config.toml
encoder_arch = "vit"
model = "masked image model"
dataset = "photos of plants and fungi (iNaturalist)"
train_examples = 45211
image_size = 24
crop_scale_min = 1
horizontal_flip = true
translate = 0.06
method = "mae"
mask_ratio = 0.75
loss = "mse"
encoder_norm = "rmsnorm"
encoder_norm_position = "pre"
encoder_activation = "gelu"
encoder_mlp_ratio = 3
encoder_head_dim = 64
encoder_fused_qkv = true
encoder_bias = "all"
encoder_qk_norm = true
encoder_parallel_block = false
encoder_inner_norm = false
encoder_drop_path = 0.1
encoder_patch_size = [4, 4]
encoder_layers = 12
encoder_width = 128
encoder_positions = "rope"
decoder_width = 128
norm_pix_loss = true
decoder_layers = 3
init = "trunc_normal_002"
residual_init = "none"
optimizer = "soap"
beta2 = 0.99
lr = 0.0018
beta1 = 0.95
shampoo_beta = 0.99
eps = 1e-08
precondition_frequency = 16
max_precond_dim = 1024
one_sided = true
adamw_lr_other_params = 0.00089
grad_clip = 1.0
steps = 11500
batch_size = 128
epochs = 32.6
lr_schedule = "poly"
final_lr_fraction = 0.01
warmup_steps = 340
weight_decay = 0.08
adamw_weight_decay_other_params = 0.01
Rows from block 10 of the encoder of a small masked image model, named by matrix and row number. Rows with one number belong to one neuron. Each number is 128 + 32 x the weight over its row's rms, rounded and kept within 0 to 255. All counts start at 0. Numbers have three digits each.
After each neuron's rows are labels from the 100 images, of 14976, where the neuron reaches its highest value: "colour at peak" is the nearest of a few named colours to the mean colour under the peak. Only what is clearly more common there than usual is listed. The data: photos of plants and fungi (iNaturalist).
# fc1: MLP up (encoder.blocks.10.mlp.fc1.weight, 384x128), inputs 0-63
# fc2: MLP down (encoder.blocks.10.mlp.fc2.weight, 128x384, transposed), outputs 0-63

fc1.2:135172096091111136124135135097147162151142145148116160167101157123106123180101114200120098129137153094122148154216104147093143108120132115097182121133149169084160130101179143125120173127159137
fc2.2:139192153177119123129049135170145052110145120162100108105149117139118072116140107115061110159134086189131178155088143138158120151130116124166120162111111185148125130168081092110129156171121146
colour at peak: grey

fc1.312:147181109043085125148077111150161181137126122060140119157111090120146063110069112150138164110144113071126127119178149120185095085140103060100114120134150139161142150132088078073133189123109176
fc2.312:167110168155155104141163188145172111150143120174120142138119152123108178165169097094135098128161148209135115142148144097087156086130093154153105123127067099157156153084144107138088098142176125
colour at peak: grey

fc1.253:151090096147084159090189121090105180098107096123154157120156159150160159135084144102149159134148117145117103109132127116128103128127206213109107157089135123171151108110155118120124102131156119
fc2.253:086161107149141067132055105161184110153140191171166135122085115115088113171091105112061111137103135136156168172111128104123119131134089103148123108122138132091078137075129139132102147151171168
colour at peak: pink

fc1.224:128152140091125161140167094109113187119093086058124150111159119148139076122096102119154117092093111142170105090155142096177091119186153138100118060089158122132104092157109104086144138113072173
fc2.224:182138143139079084108088118130122102129132129121108115136117125123143197191137118088096203137159146117145133144092141200112101130146076136145120141158065149121144175111121098155107162158172160
colour at peak: pink; red

fc1.79:218173198142131153126057124113097113175130108129108140146107117133185103156138094128134200134120130096155096085141129121187106117113062147133117140101098092130100122097108032174104156137117072
fc2.79:084133137143154166127166136180175137141139135081138121138185153131111171175152092119143062136125132118132107114135150124121076166140140101093123115149112147193121214123158181163183078086082170
colour at peak: white

fc1.216:069098088076131088142117162150114145073076145093201094111175113126156184062082129136112155101135094134131158091168127158129140147128088145039124123104130128157116135151154211063133089085116174
fc2.216:168094158145112134104120121136147172177108131192092163127095075106125085121100184097121115172069108182166118157125133121084175046130124096202136126117097143070149167113078085149135196141179112
colour at peak: cyan

fc1.150:158132136147101157108156137110089156130140157177129152096144166154121210157069162095172116109143134186134124120162081097115126152138189183146138116114139148116123067129151182102116097134151101
fc2.150:104144146145115111097063119155126101063106101131110119143144092115095050100151180123062135171101130103121160151099141158121133160124050120115115150163129131134114162172112090146179170141085191
colour at peak: grey

fc1.5:145103129133177127167011134165111183089076178139164083081153114150143107122097105086080142096094098119137134140125141182089172141130068141142125096084149172084123151184123111120066148113155172
fc2.5:110140116052098096120213128148096119137149093148054125201135120129146179074115161118217158117119131141111134173184130152122154146126181073139137103158103072129182122094152148107170116120110119
colour at peak: cyan

fc1.111:112097131099152209131072135116118140167137110205077151128057104113203120142090068141112138105145107146120108131068163119115132201159136071120154177116113119163106131052127117106172122103106105
fc2.111:125119158102144251134133132105134162164135097116160141100130153169157157136196157146170097150118123170134157090214135155154157145136096155105150159135122135127136131149122135133139099158102167
colour at peak: pink

fc1.101:188145179104182182094066152119128112160108120110104092120097109144186098169129118128092172146141146100135113111164159137121084111126059182145086152128075069098074160115087030190118170174142106
fc2.101:067097100100143097159160056155128137129154147185121128157162149081082119074145132141211060114122135172126115165117136119168157136100146099159161091133106154153146095080180192078113084064082117
colour at peak: white

fc1.116:092118079206099095090201111072129104079113089161150150143158117117053122134157157134125107116125148181118142118030127170097117125119194163134152131172162137125147131142185184134159096104139157
fc2.116:165108143120115156101096142144118123118157173105136143127120135140134119158115112190061165144148125104100089128206135116184149144136126104137107124076146153112116109124091106117080140122149095
colour at peak: brown

fc1.240:173174151109122162112090096121123134189142112118102155134099117153196117105138120146113144145125115087147139148157140063180140139149089090115143167081115115143149081097093093147108155129094066
fc2.240:121140170141154121138137163159156108157127100104164109158155150113112126189149057081214105122125175140098112108135194136102070108129133118142151112145142127186126214140162125166153093124120181
colour at peak: white; pink

fc1.244:145193184100154121171059132171144095176169139127083126130083102119151123123145081151126159142138120063115093132163118142167103098111054086154102103154084107118111122113088066144127155146087098
fc2.244:125100084147139226111154170104140141099080096074171090122168176143154151131168129107139070137107158139189119074129184129083171175159135168105176177119139125158147191113127139152167134113150165
colour at peak: orange; yellow

fc1.338:087133110191099074092133142092112078084134160186171146131145151131076096156132146144143089125112122183141112116069085160087135118105151170126127127135158171101147119141164191141136086119171125
fc2.338:112112100077149137112132102151118151139077131111088135114122129125124191063115181145017172097135146106100109131173144167159119122145151110125130114129159101130116137166094075129121169083107109
colour at peak: grey

fc1.65:139107090207050089120175098074128126079116095157143195166161131123085094153127141177137129110106120147106165138072114146104131127116208151138173160191177115144151097124160167141157104098150141
fc2.65:157112170093176186122087124155113104131160169131139116115121138126146152151163112097069163154194146132119067104156168136175124155137127088124098131065118183160129123176115153122115112098133095
colour at peak: brown

fc1.127:152152152202100102094156119096138100082127111180107132142144118121071182162144131139132157108135136162104101109053085171094121120114149169147103122183139116117105133133167146137146099126146106
fc2.127:101116119150143179126118118162091148127118104124158157098165098140138075113107122168102098206089103088152098121203122127186120193133097103100103126069129169162133162147134129136105139092088155
colour at peak: black

fc1.171:171148180158170105149049130174112085176124173165101093111093100121206123117149130120118164133113109103123121108143118126157148115097059125162152152139074105105105102101091082173116149127146077
fc2.171:064101115087132201122160131108146122095097087096176129162178158126103160117200116138199105137132166098150070137140170167105131161118159128094153132111145117169117176141141162130148116082088117
colour at peak: white

fc1.112:109094054115114111096152115140138148032107120111180161108161118152069117038086104112113071109104093124150141107140150111112118116167154176130110077078181181135182172150163165094082115126134156
fc2.112:152158153121067085162157086151164155216135098160097107161123161130172124206107115135110171109143167172121099186123106152128143131135129107148144137185104109114138083086125117161149155180157140
colour at peak: purple; pink

fc1.163:179106191155148169128125098090082134145091071108093148138121111125152098191181108098107136136107151128186109051072162123181128132152079162086129134125082127120114125124154102223124158145097097
fc2.163:125188154134122111096123083182123101119191102136108083142190129076075153108131109219153178162158095095092128175179123196155037130119144084182143103133141167141099125127122129046133117091110139
colour at peak: white

fc1.325:132179119075096163166156115149207125124158152106100132162155136126169172124143113184160124114103136174165170061112109086143111111085102167120129183149180128106148113093116135184128111132140115
fc2.325:118131155146131140177167164128151136194131098150150130097119123181109107166154141123066168133086120170113167102175179166116147144146168072132099131090092124148118109155119113152121149165183176
colour at peak: pink

fc1.264:205103105101113135147170148167129135147153126069084170182120139145068120119125060171112157069139170071094162124244128079091090120181117165136094119147131112134139170087122093158112110168104099
fc2.264:082110174101133105161120143117151153150134125172139098072141115159138098134096139046142067156150114164178087094056122090155125104137136085139093145163094169137114133153115107095199175180164156
colour at peak: grey