Rows from block 10 of the encoder of a small masked image model, named by matrix and row number. Rows with one number belong to one neuron. Each number is 128 + 24 x the weight over its row's rms, rounded and kept within 0 to 255. All counts start at 0.
After each neuron's rows are labels from the 100 images, of 14976, where the neuron reaches its highest value: "peak at" is the part of the image that holds the peak. Only what is clearly more common there than usual is listed. The data: photos of plants and fungi (iNaturalist). In brackets: how many of the 100.
# fc1: MLP up (encoder.blocks.10.mlp.fc1.weight, 384x128), inputs 64-127
# fc2: MLP down (encoder.blocks.10.mlp.fc2.weight, 128x384, transposed), outputs 64-127

fc1.147 [128  97  89 146 128 145 100 118 118  97 155 104 129 105 107 149 123  94 169 135 133  97 124 113 138 145 146 138 151 125  87 128 142 138 152 107 124 125 130 147 150 130 126 134 147 160 125 119  89  85 131 155  97 112 174 106 137 119  93 120 126 143 119 146]
fc2.147 [125 139 142 110 120 124 156 143 153 144  80 147 123 147 127  95 161 198 153 132 117 128 117 120  95 143 104 139 120 149 176 142  98 105  86 147  95  96 118 128  94 124 116 146 108  71 127 141 159 102 108 105 101 132 101 139 120 128 164 134  98 103 132 144]
peak at: top left (28)

fc1.212 [137 112 205 150 101 153 160 100 115 147 134 139  77 126 148 133 174 120 112 149 120 142 133 135 146 127 148 112 105 105 106 136 158 128 112 130 103 131 117 109 160 170  95  97 148 104 173 132  95 117 122 128 163 114 140 160 157 173 138 125 114 115 136 130]
fc2.212 [ 92 149  80  90 166 100 118 154 183 118  93 139 153 150 144 156 119 136 110 121 126 102 105 159 141 133 116 117 114 124 172 115 120 146 122 126 127 143 133 149 107  95 160 173 148 104  59 101 146 141 175 131 126 117 160 109 101  85 123 156 129 133 103 143]
peak at: centre (31)

fc1.79 [140 138 173 149 119  84 143 116 112 142 112 147 123 165 161 157 141 124  71 135 133 123 123 144 138  96 142 112 105 104 129 151 164 127  97 151 122 107 126  82 119 159 103 149 144  88 145 121 112 134 144 142 143 113 123 142 122 170 130 138 169 109 118  94]
fc2.79 [130  99  83 120 129 132 131 133 186 132 122 135 130 149 101 122 134 157 157 117  97 116 126 108 137 113  99 111 150  99 143 103 125 139 124 115  83 153 133 187 134  66 150 122 155 139 155 137 123 158 146 114 136 123 119 103 136  92 110 125 113 156 125 198]
peak at: top right (29)

fc1.57 [140  86  64 186 150 169  98 101 119 110 121 153  99 116 136 136 116 119 113 138 109 132  89 136 143  88 124 136 143 125 113 130 117 141 160 144 126 155 130 114 152 140  86 144 126 153  78  90 169 106 154 167 123 155 149 130 151 149 130 144 102 160 107 144]
fc2.57 [118 158 163  92 101  88 148 176 128 121 123 117 125 142 142 126 133 159 157 131 122 127 134 146 112 176 110 105 133 110 147 137 108  93 114 127  95 110  99 159 131 115 140 118  98  98 183 163  92 119 151 122 112 128 120 124  95 118 136 134 116 134 168 133]
peak at: centre (30)

fc1.190 [141 102 142 155 117 146 170  84  97 136 110 174 105 169 167 150 134 155 116 150 155 114  99 124  89 115 104 137 120 110 133 119 166 116 166 126 105 134 127 103 137 158 117 130 144 121 117 104 100 106 120 163 147  97 130 142 163 163 132  99 174 112 129 171]
fc2.190 [120 136 116 118 103 111 142 158 161 120 137 137 152 114 132 115 155 137 139  94 116  78 125 112 110 138 124 139 120 117 147 113 119 117 114 139 122  80 113 140 126  92 129 137 129 155 138 110 103 144 117  88 109 175 162 113 106  87 117 145  70 122 103 111]
peak at: centre (41)

fc1.178 [134 125 126 153 107 138 172 138 127 147 148 126  76 111 115 166 177  77 121 152 112 172 172 188 184 103 167 123  96 112 129 138 141 117 135 103 117 151 100 120 168 139 122 134 124 136 173 123 133 137 133 157 156 127 135 124 122 168 136 158  93 143 125 105]
fc2.178 [106 127 150 165 156 124  93 126 112 131 107 135 137 145 144  70 114 133 124 159 117 137  80 113 123 140 105 120 117 126 115 103  92 142 118 142 144 119 139 168 152 113  89 134 134 106 154 109 148 106 164 136 102 122 112 163 126 108 109 131 154 164 179 178]
peak at: top centre (37)

fc1.130 [119 121  77 140 128 134 106 159 131  91 154 116  90  78 104 139 114 127 162  97 116 137 166 123 112 125 106 125 135 130 113 139 112 133 135 110 129 168 142 190 131 104 159 135 106 165 167 126 114 145  95 125 105 136 123 117 134 119 126  97  86 164 128 143]
fc2.130 [141 148 143 137 130 140 121 118 119 153 159 124 175 117 135 133 144 131 131 168 179 134 135 128 119 159 184 152 161 172 141 133 108 111 133 139 155  75 144 126 118 126 137 132 139 132 119 111 151 109 113 113 137 124  79 136 121 119 107 148 128 133 150  69]
peak at: centre (27)

fc1.201 [126 120 101 109 114 195 131 133 151 133 107  92 133 112  81  74 149 116 169 123 133 141 107 120 113 104  90 127 150 157 129 117 116 125 163 104 142 134  97 136 120 111 151  83  97 125  91 129 166 117 158  77 158 148 129 123 121  84 123 118 111 141 124 148]
fc2.201 [126 119 172 130 158 113 125 138  99 101 152 149 145 107 163 135  93 137 114 101 115 129 135 155 135 178 148 142 137 133 128 165 150 114 111 151 128 127 146 102 115 232 113 150  75 149  68 152 107 137  87 157  93 138 144 154 130 165 152 112 119 136 114 112]
peak at: top centre (33)

fc1.70 [107 111 168 119 126 112 121 147 104 154 114 111 115 136 131 152 131 165 162 101 101 112 108 166 145 118 126 186 123 103 109 151 158 106 117 141 122 142 111 123 118 108 150 103 118 114 145 154 121 145 112  93 146 116 151 161 133 132 112  72 116  88 120 131]
fc2.70 [127 130 134 166 128 134 115 124 134 101 164 144  97 108 131 110 130 107 112 108 137 149  85 118  92 125  97 105 101 135 130 108 132 114 166 168 124  88 131 120 120 121  98 177 132 118 102 125  97  95 165 164  75 160 159 108 101 126 164 138 134 135 140 156]
peak at: centre (36)

fc1.25 [120 145  84 175 119 144 115 154 111 116 135 125  89 113 147 178 128 144  99 109 120 163 124 153 154 109 132 126 143 108 113 140 117 148 156 115 104 175 152 163 132 160 116 160 128 164 159  97 164 113  82 159 127 106  97 141 134 183 127 133  98 182 132 117]
fc2.25 [162 144 132 116 143 105 143 164 157 131 127 119 141 108 127  96 158 135 167 173 131 120 139  86 113 139 103 135 103 130 177 107 128 115 126 132 128 126 114 131 162  53 129 141 137  95 148 137 131 148 153 102 136 131 130 128 107  92 114 172  85 125 169 152]
peak at: top right (30)

fc1.123 [140 134 109 135 125 117 161  90 147  92 170 127 123 119 133 137 124  93 100 156 126  68 116 115 138 126 142 100 103 111 131 104 172 123 116 109 126 110 142 124 131 149 102 114 173 114 131 145  89  71 124 161 107 101 187 118 109 118 102 166 166 134 132 141]
fc2.123 [133 129 150 140 107 133 124 117 143 170  60 127 146 118  73 128 155 189 165 123 151 158 153 108 140  95 153 134 167 118 116 126  97 146 100 154 124 100  60 168 129 112 176 138  86 127 141 106 140 138 118 125 140 152 112  74 138 168 162  89 114 128 154 134]
peak at: top centre (28)

fc1.189 [163 135 145 147 159 129 127 121 104 147 136 163 144 155 129 142 141 131 111 117  89 109 122 177 132 152 128 123  92  96 148 135 126 126 119 164 114 146 141  64 104 149  90 186 146 119 140 121 135 133 134 172 100 151 134 170 140 146 117 157 103 100  86 120]
fc2.189 [106 119 100 132 116  94 128 190 114 137 129 121 101 117 155 138 147 113 143 133 117 126 123  97 134 114 107 110 120 113 142 109 146 121 149 104  99 108 144 182 164  77 124  65 134 123 171 130 120 108 119 116 121  98 113 117 147 112 134 135 156 178 156 128]
peak at: top centre (28); centre (27)

fc1.60 [124  71 151 126 105 167 175  70 125 149 110 160 113 128 105 134 144 109 160 150 139 105 121 123  96 114 139 133 135 101  94 110 163 124 145  97 122 111  90 140 175 136 139  84 145 139 110 124  90  95 130 149 168 107 144  95 160 140 123  84 193  96 104 163]
fc2.60 [108 143 157 115 147 126 131 158 171  92 110 159 151 171 157 111 134 186 110 108 123 124 111 129 116 151  96 141 124 128 148 114 130 109  81 168 104  98 140 110  94 144 114 173 100  97  89 124 107 113 129 120 102 135 131 155 107 104 144 143  84 140 139 158]
peak at: centre (28)

fc1.162 [116 141 127  73 109 125 132 100 167 127 163 117 160 144 123 134 125  93 160 141 137 136  92 120 136  77 106 147 138 123  75 118 131 128 154 116 129 121 118 113 141 146 129 103 154 115 156 155 135 105 111 154 144 176 108 103 100 125 148 142 139 177 149 130]
fc2.162 [132 104 112 129 134 145 134 144 135 128 125 118 128 113 146 131 118 155  90 148 107 140 151 139 109 140 119 116 148 155 129 152 175 148 117 123 149 112 101 126 115 239 102 163 126 155 119 167  90 125  91 127 151 142 139 130 165 109 145 131 150 152 111 137]
peak at: top left (50)

fc1.17 [161 100 125 135 128 135 103 158  98 123 116 108 165 159 145 113 115 141 128 124  91 158 150 131 105 140 125 139 129 130 135 123  84 113 144 157 149 116  97  79 125 103  96 154 102 147  82 127 127 147 161 138 147 164 116 164 124 110 122 148 173  86 120 115]
fc2.17 [101 145 133 144 118  91 136 126 100 142 131 130  68 114 133 150 133 106 136 133  95  97  81 134 124 155 129 109 138  80 128 142 149 123 104 126  61 147 137 113 141 181  95  93 154 131 164 145 128  99 105 135 100 101 163 112 104 111 135  78 141 168 126 123]
peak at: centre (30)

fc1.361 [150 146 111 113  94 172 171 115 136 128 154 130  66 123 113 121 200 112 144 155 127 148 112 103 122 144 128 116  93 110 142 136 137 147 155 117  97 166  96 146  93 158 124 107 137 128 181 123 103 109  92 127 168 137 164 133 137 148 115 113 122 131  84 162]
fc2.361 [ 88 131 130 123 149  79 123 139 163 144 121 143 142  81 135 150  70 142 139 116 157 107 135 172 152 125 143 116 117 114 112  80 135 124 108 122 147 106 124 147 153 105 149 162 131 118  51  99 145 124 151 149 115 110 108 123 113 119 117 157 132 127 137 111]
peak at: centre (31)

fc1.332 [152  97 108 118 121 149 123 143 162 137  97 151 101 133 132 121 155 154 132 141 124 161  66 147 140  97 136 150 129 106  92 153 169 141 145 121 102 157  89 122 130 129 164 127 130 132 108 139 195 115 145  95 192 145 152 132 123 173 141 118 109  90 116 144]
fc2.332 [103  99 146 132 177  85 129 158 141 101 167 113 131 140 129  97  89 128 154 121 131  90 118 135 143 179  67  93 138 121 152  91 118 122 113 151 131 119 136 137 133 150  61 150 134  89 127 146  93 120 137 163 111 116 129 140 126 125 118 171 117 163 150 154]
peak at: centre (36)

fc1.20 [138 113 127  80 132 178 152 127 130 157 106 104 166 137  69  72 150 119 170 131 113 131  99 154 119 125  94 111 133 140 129 156 122 131 162 138 133 129 117 105  74 128 149  97 117 101 103 127 171 150 133 103 167 150 131 146 152  84 126  99 123  97  79 125]
fc2.20 [107 122 146 147 121  74 121 130 155 111 122 191  91 111 160 140 110 120 111  90 131 136 103 146 121 114 139 108 115 105 120 129 161 119 123 150  89 105 125 122 148 142 107 138 113 144  71 143 100 128 177 152  88 113 123 116 126 161 149 153 130 146 127 151]
peak at: centre (28)

fc1.374 [126 119 106  97 115 157 135 124 176 105 140  95 118  94  94 100 153 106 156 121 128 132 100 120 126 122 122 107 157 154 113 148 145 120 127  96 148 139 111 154 109 115 149  76 123 121 117 144 157 105 146  93 129 114 136 113 126  89 114 134  89 150 136 132]
fc2.374 [138 100 157 155 161 134  88 125 104 119 111 150 166 114 106 122 106 144 136 130 137 149 132 114 129 168 161 128 130 140 141 118 107 130 117 160 133 116 122 102 123 178 121 172  71 163  53 120 118 115 107 175 108 148 136 135 130 166 179 106 128 116 142 158]
peak at: top left (31)

fc1.340 [128 108 159 124  99 109 188 105 103 154 110 176  92 165 129 140 133 136 138 134 142 125 116 111 105 101 112 127 115  97 143 115 145 114 134 136 112 120 107 132 117 133 132 124 128 116 145 117  71 130  94 139 170 114 122 117 137 163 137  88 194 102  93 148]
fc2.340 [141 138 143 118 141 118 101 160 170  89 146  85 163 106 156 117 115 147  79 145 138 101 158 163 142 163 137 148  87 141  95 111 160 121 122 115 160 109 133 129 164 103 138 147 158 117 126 141 126 109 150 144 104 130 157 139 122  94  92 168  95 173 133 146]
peak at: centre (31)

fc1.216 [134 113  76 118 100 138 120 123 138 120 135 144 117 128 119 154 130 160 160 141 146  95 121 110 115 132 141 145 155 112  87 116 156 122 166  89 120 128 114 175 149 115 148 168 140 170 128 139 120  97 106 144 142 105 117 113 145 139 106  93 140 121 112 161]
fc2.216 [103 127 164 137 186  90 124 155 143 112 144 106 145 111 122  74 116 141 125 147 142 125 107 115 149 153 108 142 120 140 155 119 113 140 107 163 130 124 135 102 118 143  86 134 111 105 104 138 157 148  95 119 113 157 143 134 117 122 126 176  90 129 147 136]
peak at: top right (39)

fc1.184 [144  72 167 120 100  97 174 119  93 137  94 109 134 170 134 128 157 116 132 154 146 119 120 124 119  97  98 115 151 123 137 158 151  88 130 134 150  89 106 119 116 129 125  65 128  71 108 131  80 151 137 138 170  92 146 121 129 133 129  95 169 101  95 120]
fc2.184 [119 112 130 143 141 145 105 113 146 100 124 151 127 134 116  94  90 136 128 110 100 110  86 169 140 149 149 122  65 122 122 146 151 160 126 144  94 163 129  69 130 141 101 170 114 140 125 147 108 118 148 112  74 122 153 104 128 128 105 121 149 135  99 163]
peak at: centre (32)

fc1.98 [141 105  96 100  97 197 157 117 148 129 115 112 134 118  98  79 153 104 174 154 144 147 102 129 100 113  91 120 139 154 119 105 124 117 160 100 136 129  99 142 133 113 155  72 107 115  69 127 163 117 156 106 163 138 139 111 132  92 126 114 128 127 121 153]
fc2.98 [121 134 178 141 142 109 107 139  88 101 134 131 150 113 152 111  95 141 102 126 134 132 138 135 151 166 176 153 146 137 124 169 137 128 103 141 150 111 141  74 131 233  99 165  72 147 100 136  96 119 104 135  86 139 124 162 130 153 122 142 119 151 131  93]
peak at: top centre (32)

fc1.141 [140  94 111 159 113 152 157 116 136 117 140 117  98 137 124 132 160  92 138 135 149 149 150 146 160  87 112 132 111 118 126 139 157 169  94 117  95 134 106 132 141 158 118  94 115  79 146 123 108 106  99 166 157 123 172  87 122 167 139 136 110 133  91 167]
fc2.141 [103 161 165 111 125 115 148 154 152 154  70 148 135 117 137 142 153 175 137 151 126 145  99 129 142 150 142 109 119 129 123 121 123 141 147 136 151 105 128 156 161 114 146 157 160 152 146 131 126 128 172 109  93 133 101 165  99 130 110 110 160 158 151 126]
peak at: centre (38)

fc1.81 [121 124  97 111 128 191 123 133 141 125 110  96 142 109  84  66 133 112 174 133 128 139 108 117 128 130 103 140 156 148 130 106 115 126 165 107 140 141 106 135 133 110 143  88 112 148  76 119 164 119 150  82 149 147 142 119 121  83 125 111  90 134 122 151]
fc2.81 [115 129 172 126 142  89 131 148 102  91 148 130 137 113 169 160  73 143  96 119 138 155 141 163 123 145 147 108 128 138 110 162 137 105 118 147 145 125 137  98 124 222 112 153  84 124  77 163 109 111 132 143 107 126 130 148 129 171 146 140 166 118 132  96]
peak at: top centre (33)

fc1.143 [120 127 132 113 154 172 104 139 133 140 155  91 131  95  85 119 158  87 178 115 106 131 112 166 155 156 132 115 124 143 124 162 113 140 149 117 114 155 142 129  87 141 142 117 127 131 148 127 156 129 130 106 118 133 153 147 149 102 122 120  49 128 104 127]
fc2.143 [ 95 141 118 142 105 114 144 159 145 137  94 181 107 101 135 120 138 167 131  91 132 143  97 141 109 107 111 141 116 118 140 143 146 123 125 148 128 101 126 135 142 105 129 140 104 122  59 120 133 133 138 135  74 126  99 113 108 167 149 147 127 130 121 114]
peak at: centre (30)

fc1.54 [152 134 126 131 129 108 129 119 101  92  87 119 164 172 134 123 121 111 127 151 141 110 118 107 121 120 131 113 135 123 138 116 162 105 134 129 150  85 108  71 125 125  75 119 134 131  70 133  92  81 178 166 115 122 150 122 104 112 114 164 215 144 109 150]
fc2.54 [149  67 116 127 102 145 136 122 129 147 130 121 107 134 127 133 149 137 125 134  79 121 123 107 104 153 123 137 116  80 151 135 107 118 103 141 101 162 102 137 118 145 149 115 106 145 181 140 120 145  93  98 125 105 166 107 148 132 137  48 123 113 108 129]
peak at: top centre (28)

fc1.5 [135 151  91 132 101  74 120 114 161 108 147 134 109 103 120 146 118 130 117 114  98  80 143 119 129 126 135 111 125 126 113 108 149 100  93  85 159 118 109 155 133  89 126 134 122 148 152 146 125 114 129 134  84 119 120 119 109  93 113 122 175 159 119 116]
fc2.5 [134  82 155 128 187 141 105 134 126 143 139 133 182 133 102  90 105 127 139 129 167 135 138 104 118 134 121 142 150 146 149 131 111 125 106 191 133 117 135 139 109 155 127 153  97 105 115 102 121 138  89 131 139 142 137 113 142 180 130 138 103 112 146 136]
peak at: top centre (30)

fc1.42 [114 108 154 137 114 133 121 152  67 133 101  74 149 143 138 147 153 104  93 129 122 139 145 129 117 103 108 112 121 125 139 124 130  97 126 165 136 108 153 109 117 130  90 127 110 107 135 133  74 134 133 134 141  99 144 139 108 126 164  99 149 139 125 145]
fc2.42 [148 141 115 150 130 143 100 129 142 136 136 164  75 135 133 130 149 134 156 129  94 110 106 129 104 153 129 143 119 114 156 178 121 133 128 119 105 165 110 110 144 112 104 135 139 108 133 148 153 126 130 120 106 115 149 108 121 124  80 144 172 110  88  89]
peak at: centre (27)

fc1.331 [128 168 160 141 125 104 103 130 108  93 151  95 173 130 155 120  88 103  76 162 114 128 103 120 151 135 157  99 135 127 146 126 109 116  99 144 157  71 157 118 112 140 101 115 165 128 120 131 112 114 136 132  93  91 155 116 118 103 122 162 151 129 143  91]
fc2.331 [138 120  71 124 119 129 117 123 165 165  75 117  94 128  93 151 148 136 135 117 130 127 168 105 138 111 110 145 125 102 106 140 137 150 154  86 110 192 104 147 161 111 158 113 110 113 157 135 135 107 136 107 173 150 125 113 142 121 139 121 147 126 105 143]
peak at: middle right (27)

fc1.142 [174 162  94 137 115 151 117 139 161 110 141 126 114  92 133 141 150 111 107 142  94 166  90 159 146 126 131 106 134 105 147 179 129 167 129 131 107 154 145 141 104 157 124 139 149 141 145  96 166 129 103 134 138  95 156 134 166 132 127 146  90 150 124 113]
fc2.142 [108 127 127 112 139  62 145 167 138 137 121 134 121 114 128 139 105 121 151 109 151 117 140 139 134 146 124  95 126 120 125  71 140 126 131 126 128 126 135 139 165  86 103 132 117 100 107 124 109  99 149 149 115 122 103 145 117 115 115 180 127 112 127 147]
peak at: centre (32)

fc1.195 [113 114 125 151 132 106  96  99  99  93 132 106 145 126 162 149 122 147 114 123 138 101 156  95 124 158 163 145 155 124 114 116 147 103  98 109 142  97 134 146 186 136 139 105 149 137 109 133  83  53 144 165  86 105 135 108 142 124 131 133 157 156 154 141]
fc2.195 [110 112 138 125 126 176 150 115 121 151 129 143 127 147 109 135 173 148 161 133 130 133  94 113 111 111 128 150 111 155 188 139  94 138 137 153 129 151 126 108  91 114  92 148  97 139 105 111 158 166 101  89 140 132 121 131 106 150 115 127 117  99 119 121]
peak at: top left (44)

fc1.110 [150 118 105 102 112 187 163 125 138 118 116 104 146 114  97  81 137 106 154 153 150 140 102 141 109 110 102 109 156 156 126 119 127 117 165 111 138 126 108 121 136 122 126  80 118 121  58 121 164 127 160  94 164 139 134 119 132  99 125 146 108 133 132 144]
fc2.110 [107 104 152 146 138 119  92 125  96 120 112 124 133 132 160 127 116 156 110 131 105 136 121 130 137 166 147 159 141 127 122 166 126 122 116 140 129 132 126 104 124 227 136 143  26 138 118 161 122 104 102 150  94 121 135 146 130 140 155  85 136 125 112 114]
peak at: top centre (35)

fc1.100 [133 114  97 113 102 152 141 120 128 118 115 122 129 134 120  85 130  96 155 163 149 137 109 110  81 117 112 117 128 132 107  81 120 109 168 108 152 107  80 130 150  98 120  91 105 145  75 119 125  98 159 135 146 144 145  93 113  94 123 114 187 139 128 163]
fc2.100 [127 122 170 125 125 155 133  81 126 109 145 131 155 140 139 134 109 162 113 120 120 125 142 143 142 132 155 154 176 138 131 190 113 109  56 140 119 118 131 115  99 217 126 164 101 119 105 164 102 130 117 126 128 117 121 157 106 135 127 105 103 117 116  99]
peak at: top centre (28)